{
  "model": "contrastive audio-text model",
  "tokenizer": "word",
  "text_encoder_causal": true,
  "text_encoder_inner_norm": false,
  "init": "trunc_normal_002",
  "one_sided": true,
  "grad_clip": 1.0,
  "final_lr_fraction": 0,
  "adamw_weight_decay_other_params": 0
}
Rows from block 3 of the audio encoder of a small contrastive audio-text model, named by matrix and row number. Rows with one number belong to one neuron. Each number is 500 + 40 x the weight over its row's rms, rounded and kept within 0 to 999. All counts start at 0. Numbers have three digits each.
After each neuron's rows are labels from the 100 clips, of 14848, where the neuron reaches its highest value: "top examples" is what is common among them; "lies over" is the class under the peak. Only what is clearly more common there than usual is listed. The data: synthesized solo parts of chorales (CocoChorales).
# fc1: MLP up (encoder.blocks.3.mlp.fc1.weight, 384x192), inputs 128-191
# fc2: MLP down (encoder.blocks.3.mlp.fc2.weight, 192x384, transposed), outputs 128-191

fc1.373:476560501454528534500479515525484435516454553546484474560536547491494537490533458485460563439522514576543488579435533480583464534533461512570491503508557503503571530574482509544460566483407459
fc2.373:521467534538529511497515457513496554638526519576533513501528502516503446525548559539521495431482491503527546581447500523530470494497497487385474496513508482502428499544502485441510521505382496
top examples: note G#3; bassoon; note A3; instrument: cello
lies over: G#3; A3

fc1.375:474531503539512492490506418499454500492559505510422502498486429496521476491496514467502491532496507531555521484482531471524448516497510563502486515469548514526508530509508484494419402593536502
fc2.375:482456490513484511540565497457454446520397501544482487525505554466537562452544480434521521489458407566526487485476517368538492515508511479526474479471492536550557519516470504486496450505498495
top examples: note F#5; violin; note G#5; note E5
lies over: silence

fc1.207:444489421558558444454459540501541469511556501500462483569503414498361479466516508480512500513506528538444558528499462452431572508479515519422435564519459564479516490496478533506452481472432459
fc2.207:522528519530509399452461499499514460419475566507435429489488467423488468511521464501500470570495470536478497514483483471447486474534418518608479479500527456519541418505416542504479445490479577
top examples: note G#3; note A#3; bassoon; note F#3
lies over: G#3

fc1.340:476455447490503500553510499471527510465494559518535499484533542564504579466464470512432424463580486497496485460480530418484435512549477439459475513480522522472455515503543432530512511501470458
fc2.340:507492480463487500565484572532430494514481507552483493524462461574506528507486539519468495522493514548426458498620538500513550511480540482490419438512461586503466518552502526487452550505555462
top examples: note A5; note B4; note A4; note G5
lies over: A5; B4

fc1.178:498579507542496520427558507477510517446480488510440538519443436434551570522474484479492515490529557508528498478446501444503506527555534532411481456534484481552496503561551487493504507586495499
fc2.178:480442519492513504578503496484474556437516496467540545495477451467483537442521481478541459541484501441536526493482442518533504413528527483459554492478495414512515445413443477502468525535529508
top examples: note D3; bassoon; note A3; note G3
lies over: D3

fc1.56:512477473454529457450463465546520473433523450519540439489506586423509486498511502508574560504568484533505521552517449472551478468490486512555478536483453533467504504506514523480484554449484505
fc2.56:565507468453522507542421457500471494376490455602460579484544521495489507506518520479526511531520501581528539546558523489520453569432395505569505503521509496482467546491523473397492548460450513
top examples: note D4; note C#5; cello; note B4
lies over: D4; C#5

fc1.188:457474482506494564489536491506470450472492495516490506492532547477538528425548471507537575487467501499511475453462522448511470555492518516485495539505463475472486479515555486529528511512437450
fc2.188:525479566520401509539467528480551489530500520474483492499477487492487491478506491489577457501488484462475440517493525476526443488506514493524456563578591487509473480590514473516539458565575551
top examples: note C4; viola; note C#4
lies over: silence; C4

fc1.154:479454484561419481480496492511495544480522450513487452474539466480448480475450548476540508459491503564498504492505535474485475471498543522540484527531612501523490565510496470580494469549499485
fc2.154:455451382550530463546514477539484444496495442522505483539547522556463477543496560464498484457552484521581497540588542455455560456484459521519422491490455467511536533451402509537522524511521489
top examples: note F#5; flute; note E5
lies over: F#5

fc1.80:567484522525530514497446525498439486463496512449498540447540444489519520535401468443472586454514481516457535533519488453536547502458472519504517457527479479587511524529421510486492432512492533
fc2.80:436532523540462485509485461495553497493489433540506502510498601496484458538539505556465513450482544473469441462472565471489541567459487460488478556514437403533521501516454514589501528507488488
top examples: note G#3; tuba; cello
lies over: G#3

fc1.185:593490527486429506541517447434553458524473547512500501418577481468518477595497524507467482505505533479510491550509529543400476555456468525433488509499528480466544492515518489531526446485412477
fc2.185:533505519563534475444611500562448451515445551522584461580547491508524481469437496564664528452459485553481467511460618525526495478554502551488525462499494543517491539508462552459482501480458506
top examples: note A4; note B4; violin; note G4
lies over: A4

fc1.234:504458521484454504546531431478512491482503458525527554488534394531499474506483539495511497530489501451467479487498496549471476487528534537438553506490490489518507472572569483485488449492517483
fc2.234:490505493484586533552508556437527533515459554464523518450515446516522457490510488537528609465546562364480503504579472510509430494539452517477548430454519524506445496506509555505564496496493544
top examples: note D3; tuba; note A3; note G3
lies over: D3

fc1.10:511548483542533547512496459470455498425468453477474514477471507511507511516472566571491517477475491553480558494530518543478466516507557444483419488480526473534427490489456565488475484417476513
fc2.10:487515524559541594501472524480432555485479518489456566491502521454523548518500561515507515559543526521527503455500497476503469526486482469516519498476487571456499464469464517499491463456536438
top examples: note C#3; note G#3; cello; instrument: bassoon
lies over: C#3

fc1.133:454456512458543452500457465577514498390473489500527495481481540404556514539475449498572482557548520551489461512451525496565488477496473559561470609532463531464507495528496438491490567385495558
fc2.133:494491437507520504454449452475450512467441476545543507505527559486528502527528553509489564500498523521520481462495553485508476497446498521551541501451488479467418495541389420436501515446544444
top examples: note C#5; note D4; violin; note B4
lies over: C#5; D4

fc1.66:501435465551464503454484460578524505508547569543520485541419456536465586519556483488500488501460543473495472509473455558503562558560529507571485522507487514512417463570485587498520541426511498
fc2.66:478530517450574514448505564469519475484517488523464513440501509473502538450478555552580530486518545511546438503448579488529505599552468515496506503511520543497447564484434485440477592556500519
top examples: note F#5; note E5; flute; note G#5
lies over: silence

fc1.197:461502482472459541497514500486465488483458533474556557533538550534448486454501551500441483503478480447484533448537548472465519512608516524630464491546504495486466502573529508521488440547462470
fc2.197:444474493489536524569495544438505463491491408515514460502484407528522487466545498511513515561541584473544551453499440455479448513496549472497529501530612597612512553486437474559564517476473475
top examples: note E5; violin; note F#5; note D5
lies over: E5

fc1.103:547566522518494503562525514503450461458522438504510552477436555506499499561464534529518532493512573493495428470549527517435519509499551485468500466435513504546427474494553546508395530525402517
fc2.103:577538496490506517478556547520469508489481450505441493510429519522535525476491549540495542526546515552513489502480554560492574490517527525503569506459556531512521498445446459505509481480452454
top examples: note C#3; note G#3; cello
lies over: C#3

fc1.203:462403452474437505512520470475525469443558411467517587489494468520431530469570466558453506562568423586477531471464512538404481564504494507481580460525513514492554508507514519473504459458474509
fc2.203:532486533469518495470519539534457509535456408505456465471463494458579542518502435453497554508476483489494563493528501529531516556466510523470560474500520616523496492551502511518523463573527508
top examples: violin; note C#5
lies over: C#5

fc1.333:522517538564489458533508515534476551419540536478472559549518550530545529524526452465509536499582433503500453557505442501470495533555459587510442470491540555505515510502462477478475479528451534
fc2.333:509570487519528481495460499513516536401522409446435490477572515473558542441525478537532480528531541483477479487519481509496570533520412545552521456436556462495508556472502578433491504503489521
top examples: note F#5; violin; note E5; note G#5
lies over: silence

fc1.72:523470544519479466427519501550546477447531567487547507488455410461501546487479503447513470481436514447463499476513542515532528489460418443423515504486485435508520511482507436457510472465454521
fc2.72:442461475416490474468502517441592518541521492611458537482465504441464493501461475474448503451545495506517417461494468438581529500460465441465472445549556528525564500518484463552504389545460581
top examples: note G#3; bassoon; note A#3; note F#3
lies over: G#3

fc1.4:509483403577408540559569494479518508497543484497534521484495453444454474507543513503519468559474496559567526529472512579510493514523507535485566432541589540437532446520532510529511510523484494
fc2.4:491507494483492572511523467541480534531550520507514491522495505456576462498512466402499491489516521531536494429487530547469479542528476483468471509574555588498507494506513517475509536495514515
top examples: violin; note C#5; note C5
lies over: C#5

fc1.369:545509452586514461451543497433445476578451551490543430501456524524475514478552460538571550531488476583455501537420427565540487477523489497526503500552499541445460495481501571486477501535494510
fc2.369:475496580487483530444541504517504546518457489463534500484534474551462511475481505515468521536515480418542521497577580487502501548556459517456534383444520506511475508457474504533450494450561486
top examples: note G#3; bassoon; trombone
lies over: G#3; F4

fc1.301:482495483529443467495447539458460541514466516528560399552529480510521527448479493465459505524575522450480409472401488515469487510494524553433513483555466457585533519557535478536500552496512465
fc2.301:533505521502583418472490578479556504517526533468535539440446544474446571557513498493580484555523536521422473505450566502425505510453467493585510484451525493527397483474483508534494537462528487
top examples: note C#4; trombone; note C#5
lies over: C#4

fc1.213:530425520454560497464520493555566474481477521540578546469464431487465476515508491505538564469552480536572531585486556497511473509513507535509450468490425516437511517492492464516548479469451502
fc2.213:514533498485569532548530530502556478507382513561498491528510510517487484490513592556507629510504553563516529475493482460520423522539490524511501491511501546491439586474493494442538511455477485
top examples: note D4; cello; note C4; note D#4
lies over: D4

fc1.246:469486469495486504496497459475495474542498406439546490500505484526547548495523429536540494471509487534537566528431533550452485506509505454487505457470524621463533453542543541514523404571436535
fc2.246:452428493518494426479446570566493495529455475514432467502500467438524580505494409495538509497488528498509513477542535465480434462486494572487464432523473496487528533504532435497497407510572491
top examples: violin; note C#5; note D5; note C5
lies over: C#5; D5

fc1.189:518515483518491486487559428487487495520509498529486477559529500491528454438494435511463460545488441464538525458491500518405473531482503450554490444576506502482541535547537501561530507603492501
fc2.189:506571490501489457535480505494501507504434510547582500508484509490482491437452532514415499528510509542466532458478431538509428544495516561572497556568512487511501494445479521559486510483564480
top examples: note E5; note F#5; flute; instrument: violin
lies over: silence

fc1.164:556538507464461485589513464515517512489560434560583539504521469505579463448476461507476484432545540600532518489482470490486517497533514427516449496603529489449483528559502456484494567547544462
fc2.164:579481467500468472513459527492434503540518569461535470578464490431492558467486534471494492579527544539462523541468507459506491517522529525395540451518508475464441527423438529468499472486554565
top examples: note B4; note C#5; oboe
lies over: B4

fc1.225:508567486514570601482524493512540452488501532489512487496460420478446437480462484498451533460541538494468507496479466503505526455488511574451380490480451543496549472474496520511539604498480502
fc2.225:530603452465482511565492457523516530383498448545493492497471467453522459493454542440483485518554510518467481533533464534450515555463542524493419490507488520499513560495480504448457474503580508
top examples: viola; note F3; tuba; note A#3
lies over: F3

fc1.321:489447536527520557487460535507474461476481386425501435510480470480523520498432492495483537552520463453513501460532484511500464544524590499432486498458479505542521455453514554497598517496391516
fc2.321:461475417528514547521430501469514415493531498461495540483505582490485579459534514487480500545486509468475451443468549470439554472507467470423476503435517506547505503447450519521566597442543455
top examples: note C#3; bassoon; note G#3; note D#3
lies over: C#3; D#3

fc1.313:501437451504554486455522455608595493408505494541527527525473467414512491468465483489546510547561505564554454531502517457540409504490507527514497510500506532452489542518456508497478539422486510
fc2.313:503475542473501461506459469477489466511421493602427541506490503456521494528504560520497501510514544591503585514523483494571480442479501504510514560466552523437471599491491398477564461428475489
top examples: note C#5; violin; note C5; note B4
lies over: silence; C#5

fc1.129:565489495478529467495502464477509530525519511526484438610466449460530469450419413493442501516534485477473510493506508510488467497479517492557491456562466526473458459582481507519468526500451494
fc2.129:473531517495484537512538431453480545506474479523561529519527579526540461478478579543549493456420478531471596502473451492513424499488489500496499531550484462531486497471452486571513575470531477
top examples: note E5; note F#5; note D5; flute
lies over: E5

fc1.380:510379464431572503486528508474505485505499532522532582491394581403537490517453475477491452474481492481489522484470513561567522524543456516505529475492469589460509560518542502477511577511541464
fc2.380:502554453505481517468456535510444555514472504520493547550505532533543397458512600546550574527514524479534543463489514476579451495474447515482643477444475479495464467480442451492508514487539478
top examples: note C#5; violin; note D#5; note C5
lies over: C#5

fc1.14:494422518501553563451430528428447580529578513480525509514509537531513458482500531511568489542476493442508520531536536539487541565454492416542487525483461493491563520572505550541482506535556493
fc2.14:492485497442508495462531471559512466466471525468521471509498515476487554524525475493478499480513522512513462476485434390501537474503483437499502525499450527503534528451445533504495519546539522
top examples: note A#3; cello; note A#4; note G#3
lies over: A#3; A#4

fc1.316:543532497576499479508491488504484477427554461459434543477558492476558500522481494441495481519581502538520492484451487512475552487466517557537479498555586473506571476490492469481454479538467528
fc2.316:438517421469533486505516429418477469505484488552504379526554508462509492514550529497520535503519488543531485397540503468462517487529527583559485495479484516531618502464518457509528491503504529
top examples: note F#5; note E5; note G#5; trumpet
lies over: F#5

fc1.151:543429540497556513449541469512588528475468519556512563470501418459475461512490469517540484436502496570577529570477555449451455532496513552472489485456462461411519514496489472513516456454450501
fc2.151:542483522496534474576515545542536461483391508552488500507482473511494416462533591535461531483489483549508560537536456457479412442483467539542501490498561556452493593473473475408571467497519492
top examples: note D4; cello; note C4; note D#4
lies over: silence; D4

fc1.261:502526554437483531475490526493535517473585531480517508494523455517368526491428557475456488488499503534482576458517514563507510482425465535454531501508450603558437477495534481451484478431503542
fc2.261:547469530562550523480513468552550471511500491536519460477531513456504483478468485513456472487460498544563498446541513546452535563452415547451494493464547541528450532526476477492439459490523480
top examples: note D4; trombone; tuba
lies over: D4

fc1.300:583446525403476472493511447493504458482533497538518500586503493470478513510510532545534510520514476549422549495498491470554428496483495471496519507479472509495507459468523500455421560513499487
fc2.300:442482509493454573611497507512504507508504506440506567534457473574489496449469563486502522451534518498510474508551499545512463500523447516436548474460577488485510512466558564460504499580488470
top examples: note C5; flute
lies over: C5

fc1.237:523580583440514513459439591459461498491480546424485527528482481502510462541487526535464501513454425500504436539497512498561567507497528464430433505534533522463479494497497494520468469498547525
fc2.237:538490534499454424499409588480461478530491489466522502513502537541544542522526515555432532554516506576545470499388514472482508489519487508466523512520523425430448535472508525511504535504544422
top examples: note D4; note C#4; bassoon; trombone
lies over: silence

fc1.182:502548500488547518498581517523417453493504545513498493504448495510485576545522567541502537523537475578496476539513524482539499541497435521530572443512488510489484518486497482528435545519504499
fc2.182:565487543546521466465518601477525605496548531447447442459508509459495448514521569506534551534516471549516482495505477502538437505524439539483527449464506443465468457519541471516546510473508438
top examples: note C#5; violin; note D#5; note B4
lies over: C#5

fc1.192:616481487511517488433546548556481515500504492547519545503436471439499477519456471440475496453526485519461534496520546566549594425418470517553457469562442522515538503483461535483540479523501556
fc2.192:528463508486473489531525463553536587519520512491522510497527548459426454542519485497544452466540548519504404426507522518551499456484489509423468477535511486499577495551505420456508498509517509
top examples: note G#3; cello; note C#3
lies over: G#3

fc1.5:556480437514478502496566422479490530417569508522551519485514536425490567490595493493562471491527500461558451465467537509581578536500528457530492451470452548470542458528529500488531439470451578
fc2.5:491474420460446493475543497612549509462539535474465551492535544499418540494459520489515550514590430509515539483461545553438447507462500419494465516493474580436528495558547462493490501471491490
top examples: note G5; flute; note F#5; note G#5
lies over: G5; F#5

fc1.360:512504492523592498407526536482466473513567487532455492529482495436524515482515546516440521498529476518468485538488518596550624519478489593515505495502526505546501409468514626485526517497488527
fc2.360:504470438484410482572419484497452558499475479488518540508500552557452497476524465525460481521488528468466379514491465444503425485492447573509547462526477462457485426510546457495470557476534557
top examples: note C5; horn; note D5
lies over: silence; C5

fc1.314:574521442433513473490466437493486531421507498564484446485458502425465482462558517511471507466520443502478511491524505487466548582491500519544537436596517590479463479513501490564553638541462482
fc2.314:480446485494504534480515477505493529478532472556557489467494522497466478520573494587511576504462523485508447516450494484453483568525506555471533528593546511416457462568517482494509496487520499
top examples: note C#4; instrument: cello; double bass
lies over: C#4; D4

fc1.332:488603516467519524548507516483512546459501529425505479405501340512527459540537514472487507515501511489450502513487523468499467495485532555545518451524496537499542511491457518416485510508442534
fc2.332:510514483556530516491462528552606441464533422507588461479474505544494540483479449490493446487469450468493468466487582516519455502500485465503493419502497517481538414526465527522526458509495451
top examples: note G5; note F5; trumpet; flute
lies over: G5

fc1.121:565526522529527492485450596531546452430512542506422504495546504410544557491435510456493529499514497525504537522496456493462455457529508497431513434491466430491467480535513470529506482537441536
fc2.121:440481537522530481528482495503568543518500476448531532470519529467492500482513518517519538503477491444546499554479491481532484445511494480490541450543537492567493507387509472512536505520493502
top examples: note D3; bassoon; note A3; note G3
lies over: D3

fc1.95:588490500514421437484486470465460487482533501492465475517518450465465515516487476527455469520461519520455531559552583509493523498494485451562425471525437504540516436478505478556533552626446495
fc2.95:501520427436466429521475360441509541524438509527497483560515489503506447524481439500482614496492511517476482531534519515468410519477447494535502464505548514535495539471546429545548463514423438
top examples: note E5; violin; note F#5; note D5
lies over: E5

fc1.209:520497510520500602471491454462457541520509478502479444523588471468457544538511459453501520489506433449468507510421431450507485561445566527507491480597557488535483502505489571534517509497500465
fc2.209:501512534511509442516539569487549531530481469501508518492445480497509504491437527525462438509464497458500538478469502489548483504556495517472545501581421613419452441550465535477503505564528530
top examples: note C#5; oboe; note F5
lies over: C#5; F5

fc1.288:589478558551458474508502514540474489404525496472543532476528508518562537516525469522469539503502518510503479530553468440511506514522464517508445472528461527546487554540440492493483504489490573
fc2.288:538504504480478535509583577486515567517530563488509481534457541525512506462515526413494484591511504519474519489552505502428533576498450452536511439523450563559468557569488453488473502473497494
top examples: trumpet; note D#5; note C#5; note F5
lies over: D#5

fc1.219:561484564497461497454477477463518468459502524372546530508502532469470471567519504512497504498525534475571473558456534542480520527502508461515507507550524459534583515438538567569493486519387497
fc2.219:529455493489499524540429439454508435457418462479489522466514548503516497455558486510456532566441494530535611453512436530501563525555544564519492493475522467512574501446414539511445480441522517
top examples: note G5; note A5; flute; note G#5
lies over: A5; A#5

fc1.45:511518513488513521508467493527592484523593491443510454564511509614526580548525418596517496479504510507530491544480523540531490501497513463347470537509510548473558528574458542549548427444474496
fc2.45:471398473513486499474460496515481512524399420476584463535483523549486528505534514505481492538462502453587488489472555527470564472565518553441572481570501474484532567567512499492409545474452485
top examples: note B4; violin; note A4; horn
lies over: A4

fc1.184:435512538513440514557548455512514516464523541505487516542437485470437458521470487473466452522586457456463547483448467497547455513483513476493486447458478503468602528480495476486510447539474490
fc2.184:476543496566513533526537517443493501486492497498520556505468565322488480514414511456501394457525461477452477530508468527529523500459530516558485470520516505483514498504458505508456453525552480
top examples: viola; note G#4; note F#4; note A4
lies over: A4

fc1.152:498548465526483516500527483525450497508571531435539500542559468445522472462453500542465453586547477455492573487540465453498434553515545506489493483473487466524499532472566519528532416555494508
fc2.152:514510512514421441513448417538515439517451504561553548479406520483490464450512493485532550524574516487493596490477469543475469554490461421530524491562466518498474474468491489555463481430509532
top examples: note E5; trumpet; flute; note D5
lies over: E5

fc1.88:482537505504499528503554586470491530539503445518451476505510472431490494525551459476491521525501533488454529484518503469521521530451492557549529489555564460478520465491510542558420508527509546
fc2.88:479472499515390498550521509529512535500441512487476543448518526567519495490468528505518523436524541513509498553414442484491491433453467473474481508483517529497581462474517470504524520520505558
top examples: note C5; note D5; violin
lies over: C5

fc1.307:543443574540518534526507449477563512506515552537572527464532454552485485470526505517518518493460485481494550557525535553440478533432453503485490509469460449486550489521489488528574486493471427
fc2.307:470485474581478436548626564552528476595476544457441499523474465562480453481529591540419560500513460510523589501559499454538464500514498546493535569510516491493467553536470484480493484529473520
top examples: note A4; note B4; oboe
lies over: silence

fc1.110:572545502539510426453521456547481436458498535525488463568544471529476461503600472489430450517491522501537514468501447539475516504396504489480504529476480499477489497470476558488513518451491497
fc2.110:506517479458478476515590569506573495497512566527506538568562556519454508467534500572439512486561500592489483473447470474516524466474470552548536523525478514475509534544551508463525599530504530
top examples: note G#3; cello; note A#3; note F#3
lies over: silence; G#3

fc1.175:427531446551546502664461525510590455546456510489573499557460433513459466460486518474541532453492526551512523464534485476506615537498516485478442551524560576509515475496567463532518513475470455
fc2.175:515488576556491469517522507460500527426568460477457492532469540480554494469493570475482516515519484510498541556479507499534433505493542434483469529482551490517507533464531522484505455453570468
top examples: note F#5; note E5; note G#4; note F4
lies over: E5

fc1.284:524492504507385555508539559503467508427519500450545462424500500554474477488533490506505472518481548471476473522556517533427411524545445506479442470527520580507488559497503492535504475562523530
fc2.284:524490453407505446420600485475509537446446527494483522529452481558551531462415537484584523509494443452508461588527553451427474463472507508539460476494495513531500420419512481478507513479492466
top examples: note B4; note C#5; violin
lies over: silence

fc1.256:474478453468493493457494479474502491542547504548454493488500542574532476523457497468529505530519513526537474478480507523506411533503507422501473460439465458515460533514510514458465542515424438
fc2.256:480505528518532563500464498416518516483472600510399505462519577543527518544571581526507463524448478475589407490520507525456523551507527526462501522433511526484457493535492463475434514473483488
top examples: note A#3; note B3; cello; tuba
lies over: A#3

fc1.331:507412532529497523490519497508496480421489522522551503468503443510568536500522514486508481482438545450509482468486525500459467543567500543474510495526467497516524438505619509426478429583421479
fc2.331:483469486395568414554550516465559498528479502509491498442460491539450487541528508477513534416409492508516482500554538498507486523566508501515541495534508460489474526553493478507496524453508516
top examples: note D3; tuba; note A3; note G3
lies over: D3

fc1.344:441513566382562467533526492513531485413459529560537487537515531441526454567444482447550489519551553607465444504545546503515480547522420604455526554529507511430513529536516456514501497477519480
fc2.344:521576415485517452480527548500508534447518508537478475539507570514525451486464570493508531512557512494447506507468534499487478441499478509507546479514516487479449480537462527454558519490446484
top examples: note D4; note C#4; cello; bassoon
lies over: D4

fc1.53:548478460503519494515472493471494595510499478552446459486505475457557541537572485445469518528562481595455490476516538540526454539505473497497466497512544446505504374524537448558494541445468545
fc2.53:481482532484473497544422579481494559500472485519538518486535544518446507512464561472479542491531484550478469520502546502500467435535460546557531550510516463450476537544453503492434569442519540
top examples: note C5; note D5; trumpet
lies over: C5

fc1.372:522460513471552481508528460534612529505542520561547511476458402526481449477496437512520558487503480498562515548494526500508503527460500510542489516489433468491546526505507461537557489421490510
fc2.372:477512499525511473467525504548489492472478499515456495528555483500450511487485560542491576451462482594507536502544514478518469522540513495531467565476582508482490557513543506435574480470461475
top examples: note A5; note G5; violin
lies over: A5

fc1.309:499549474514523488437479559587482505410507532530455527519487518449528494477540546510516648550543528483472528449562513498571487509460477400520478507518482519511482467497456528488480514447514477
fc2.309:519505508547423497550508522484535523491594576528511527520499512479538503545447531466520511545533492552517418481473530512460480518406470507456542488504549575453484349463525481458485445456518540
top examples: note D3; tuba; note A3; note G3
lies over: D3

fc1.315:418477465523491517519499501494466449441500496480507524510511590466547499409487455474520542476445451499448512508430492498547483548508495526483512545554465460458495462527561508524521539506484532
fc2.315:481470531514448556527512527491534524453532510429469417519455535494504483446483493489540520479554493487471501520540554509461477456540445498498426565533536492561510514548569500533512491538559518
top examples: note C4; tuba; viola
lies over: silence