Rows from block 4 of the audio encoder of a small contrastive audio-text model, named by matrix and row number. Rows with one number belong to one neuron. Each number is 500 + 40 x the weight over its row's rms, rounded and kept within 0 to 999. All counts start at 0. Numbers have three digits each. After the name is the row's rms in percent of the matrix's.
After each neuron's rows are labels from the 100 clips, of 14848, where the neuron reaches its highest value: "peak on" is the class under the peak. Only what is clearly more common there than usual is listed. The data: synthesized solo parts of chorales (CocoChorales). In brackets: how many of the 100.
# fc1: MLP up (encoder.blocks.4.mlp.fc1.weight, 384x192), inputs 0-191
# fc2: MLP down (encoder.blocks.4.mlp.fc2.weight, 192x384, transposed), outputs 0-191

fc1.2 098:525456541495389520574540554460527525560475586573464489477461558503517470491478498435519401508425554497561452590497417553528482371463505487556521481589503474455468564487456508486509548528512429531522491579560508494519444405450507495557498534517473456484516538500547511482574507474518427471444431501518459504516520493465522472513499492506500454482455515523529510498503541471485498512521530545473600546528477519524479517485532531509442552547494465498537465514479534498514513453502446540538506519486440519486510480489432540521516516471517527468479474428468539468401516503464465499
fc2.2 090:570427504491502472522530538531506497572527578536520471506558536499545449522464520485489463455547451467553506515518422518534487499471456536568556388553542473494441521414473529495432538514421493450529465485538520466513522388463501455517572512511502473441503512529439493514589534491525459531451531450564491499504497538471446484523569490519481525473515477456457498448521501427453534559465496536475486541479548488547442454431540468480497465457461492536535431545465508504454568551483619485497577473504481440427476516470527476477488476481502511481547504495488506440485546554483487500
peak on: D#4 (54)

fc1.117 096:529440532540497486510630475545469506484582504467470441439512506537453494485451461530504447475462467523507432593490541422482570479471575497474507467527495519504520456550500449452456489487512551525527471482503492493514523573569479498529507476457487535514491566517500534578431515489569483495474573524456421533454496481537413507455484466503502527523505537553435471505580530498496463501530531455459483519535463550478511471489460575512509578508552442477524489551531479488496494535498465482408470473598499471520550569508561580516487419473480470488431509502457474482531523574476454479
fc2.117 095:442497510475573450548547528530404476426442532478504423447404485543554575540438521461563501495481502499476541639498546584486570540466552501511526462506523541528541463424502500492532467454503502509479480518575594553472575550495418512448502449487513527439499469448437520550468531532514465502490512492541469549464529529491479487509466462505529516495464517531507492533442483545441434527477529524594520549457513492528502453473492471579473477464493498473524514523458507448459519442527475546508465508523509517509528464476549522532487487527510500495438466416463418452530506496514507493
peak on: F4 (43)

fc1.382 102:484520503444476493510486553554448547433502586481393480443471443527541589454504471493467526530423497520466524487503562574518519583486507462475420486499469470522503476450396500566500487486481482515518479548462503494512459545517483498436505560465474502507514468503563451418490450482551517477523441636422490438495566486484503554531483482588476490517436533532533585496415521521520512561482461525464553514529545522467497496452473526506417451445511497434474465537447502455493490496520543513466548460519522500505524533539520535483500460540500572478526540501452485479505523481553484494
fc2.382 106:555469527480491511589495476451468515493492500527480529461532545493419538528533554432538503480490546548455519522553525516519423522507521514461492504489557431550523523543451526567507534487556490480595511534541530539498541522529522497504493522421556524559514482461489544522534540547490530539532521543432490513512531542545530508532583539494465508558505558535466491526464487505479495504482533501513432506472632506497517505520452492476512411426504502516483460511510531521513461510461500510526539482472519503344482591577497519534479397401470497516470527500501486500617558451493511525
peak on: F#4 (93)

fc1.207 102:508641535560544462476473496464481484460493387479493510467438533478463544487488471555578443474504456531476451430528566512500483541575471408465530455513497567489513494500485482517524534462473503509532565555528566473524433468522485513542527507505513448434517545494519473529530444479499545477456528451472510476518501493548469442510453543483479515482430519466511475530526529454436535489537508510512568498491471481531567454522370511482503532547422521468489455518518491554530516530454520511597435489486475477487498473565483499526510460512406477427508476408517479520569499529482533450
fc2.207 107:504594518532535499473469436456532441497529502514503470442594484541444536494476506520515420479522463497461478528529582589464471509452543496429458534468509546530469535533481407544533534452530466540475448479522498563500484500527480499466473514494563472461545482444432481485474462502534531481529551508516462546505485489510509441468432509494614555519524471456480497520509490476482602567468540437522556506546453578428538544484472492472507500534477470562570462510436561492489509527447451454467478535508451477460524471457462476500534631457517538525487554485508511502558453535514527501
peak on: F4 (99)

fc1.49 100:480501462485492501496454476468530485517516514539473569528523500542463515513537450489452465550532587609579452533422493565487519457532505519519546516486559437471445503500568527513507429566447535436539575523498553464504494428470558605526481525540556488467394502469541476535540567423531510484456532501510500560479557608529521441553534478509457541525406497478470452399498449502433492473489504505473575494558542424543462471531520470528485506518484426480481436461492495505512549457515517530499501503490499494547502509475468527441455519496506483506494475476490479473486496528526450505
fc2.49 102:526523485533543531481546497470540487518566504452530488502488597457525475496497560504507436493496525440608472496464403542422455500447530587526549509511489501524464475496402463523569565497562433525528530450515530479535492393499494499395429544520516460515488522467414520452472517506476521516488492483492435523439533506535425505502483538553487510519564498500571479419512507450512485531508476471494452566520463519502482429504492477462525464504502453610545503487550430517458477501491535504583482492501541483512481433472524473484527479442500483482454493453499546492501517610515511494
peak on: D#4 (35); C5 (27)

fc1.162 097:504526575505540506547539488486545488491634441449469498553505441533583478510538437528510479499451447465459481479534496481439455554541466425528451461517497499518499547571529485490443488477521521492486526491487559481494432424526544467524372509518473476514508518505490452448495541550500490520506601453489411494490517457500442413449449537487537511439507507524492509477523512518530491496580517501491515488547534506524508461470474454431481494519402549473464490546480471514517633497402495525520473483491501526489521517481530486573526506438520472456474482417523525493495465508493582487
fc2.162 093:487452550581474491451516507448514499528534518570515498510533461544493445546523534563472512509514476476490531511516493453435491534415468546477506484559476563556487529497454562531514437494465452544568542459602418467538477476477473534510561443490510515502513515479530440480438506480555474586498439510540447499541556460529447552534456500471497548458480471460576467560478453450498516502471526442541421524508465505457518507480456546488457507479532493502497559445417553534518549494471471538529467465520498486380441544551554448473480541493522495412559544483475453524482456478454549493
peak on: F4 (49)

fc1.64 084:520475453496481574521515431432547482562460534432490552528489409502459484383494567523523526514563481498478500493492450570471451491483501476553482536518558520491453608550467466550536495458405461474474522475509525435449486489538546463574448523513485465595489513474468521463496488451475521503479516463569486531444461525525440496502506451550430525503541468481489538552509480558555542482532475491596513460509536523431508499451527518512413497525453506433466527490491572553432554497453521486456485512476441508534511485543434453537505545524510526454518555471484511489502460496462436476
fc2.64 092:491516494541492528472473424411507502497524469563543478440490525536485530557492526442532507434438416527501501462479487531548516489490561457457408483487477520503457488521443452534519543547465544481492486514443469600485498459456516529483424467483576484519429497516504512517517426508460552489513537506472475612512536520584506558483467533429537539470528466492481461471466566554514486500511552467508498523506532490503518497534545519552434501464554519496440456443532441416520466492429522513484445495521397476439516462542518485513538527561467511618511576499494480472472528567531530516
peak on: F4 (60)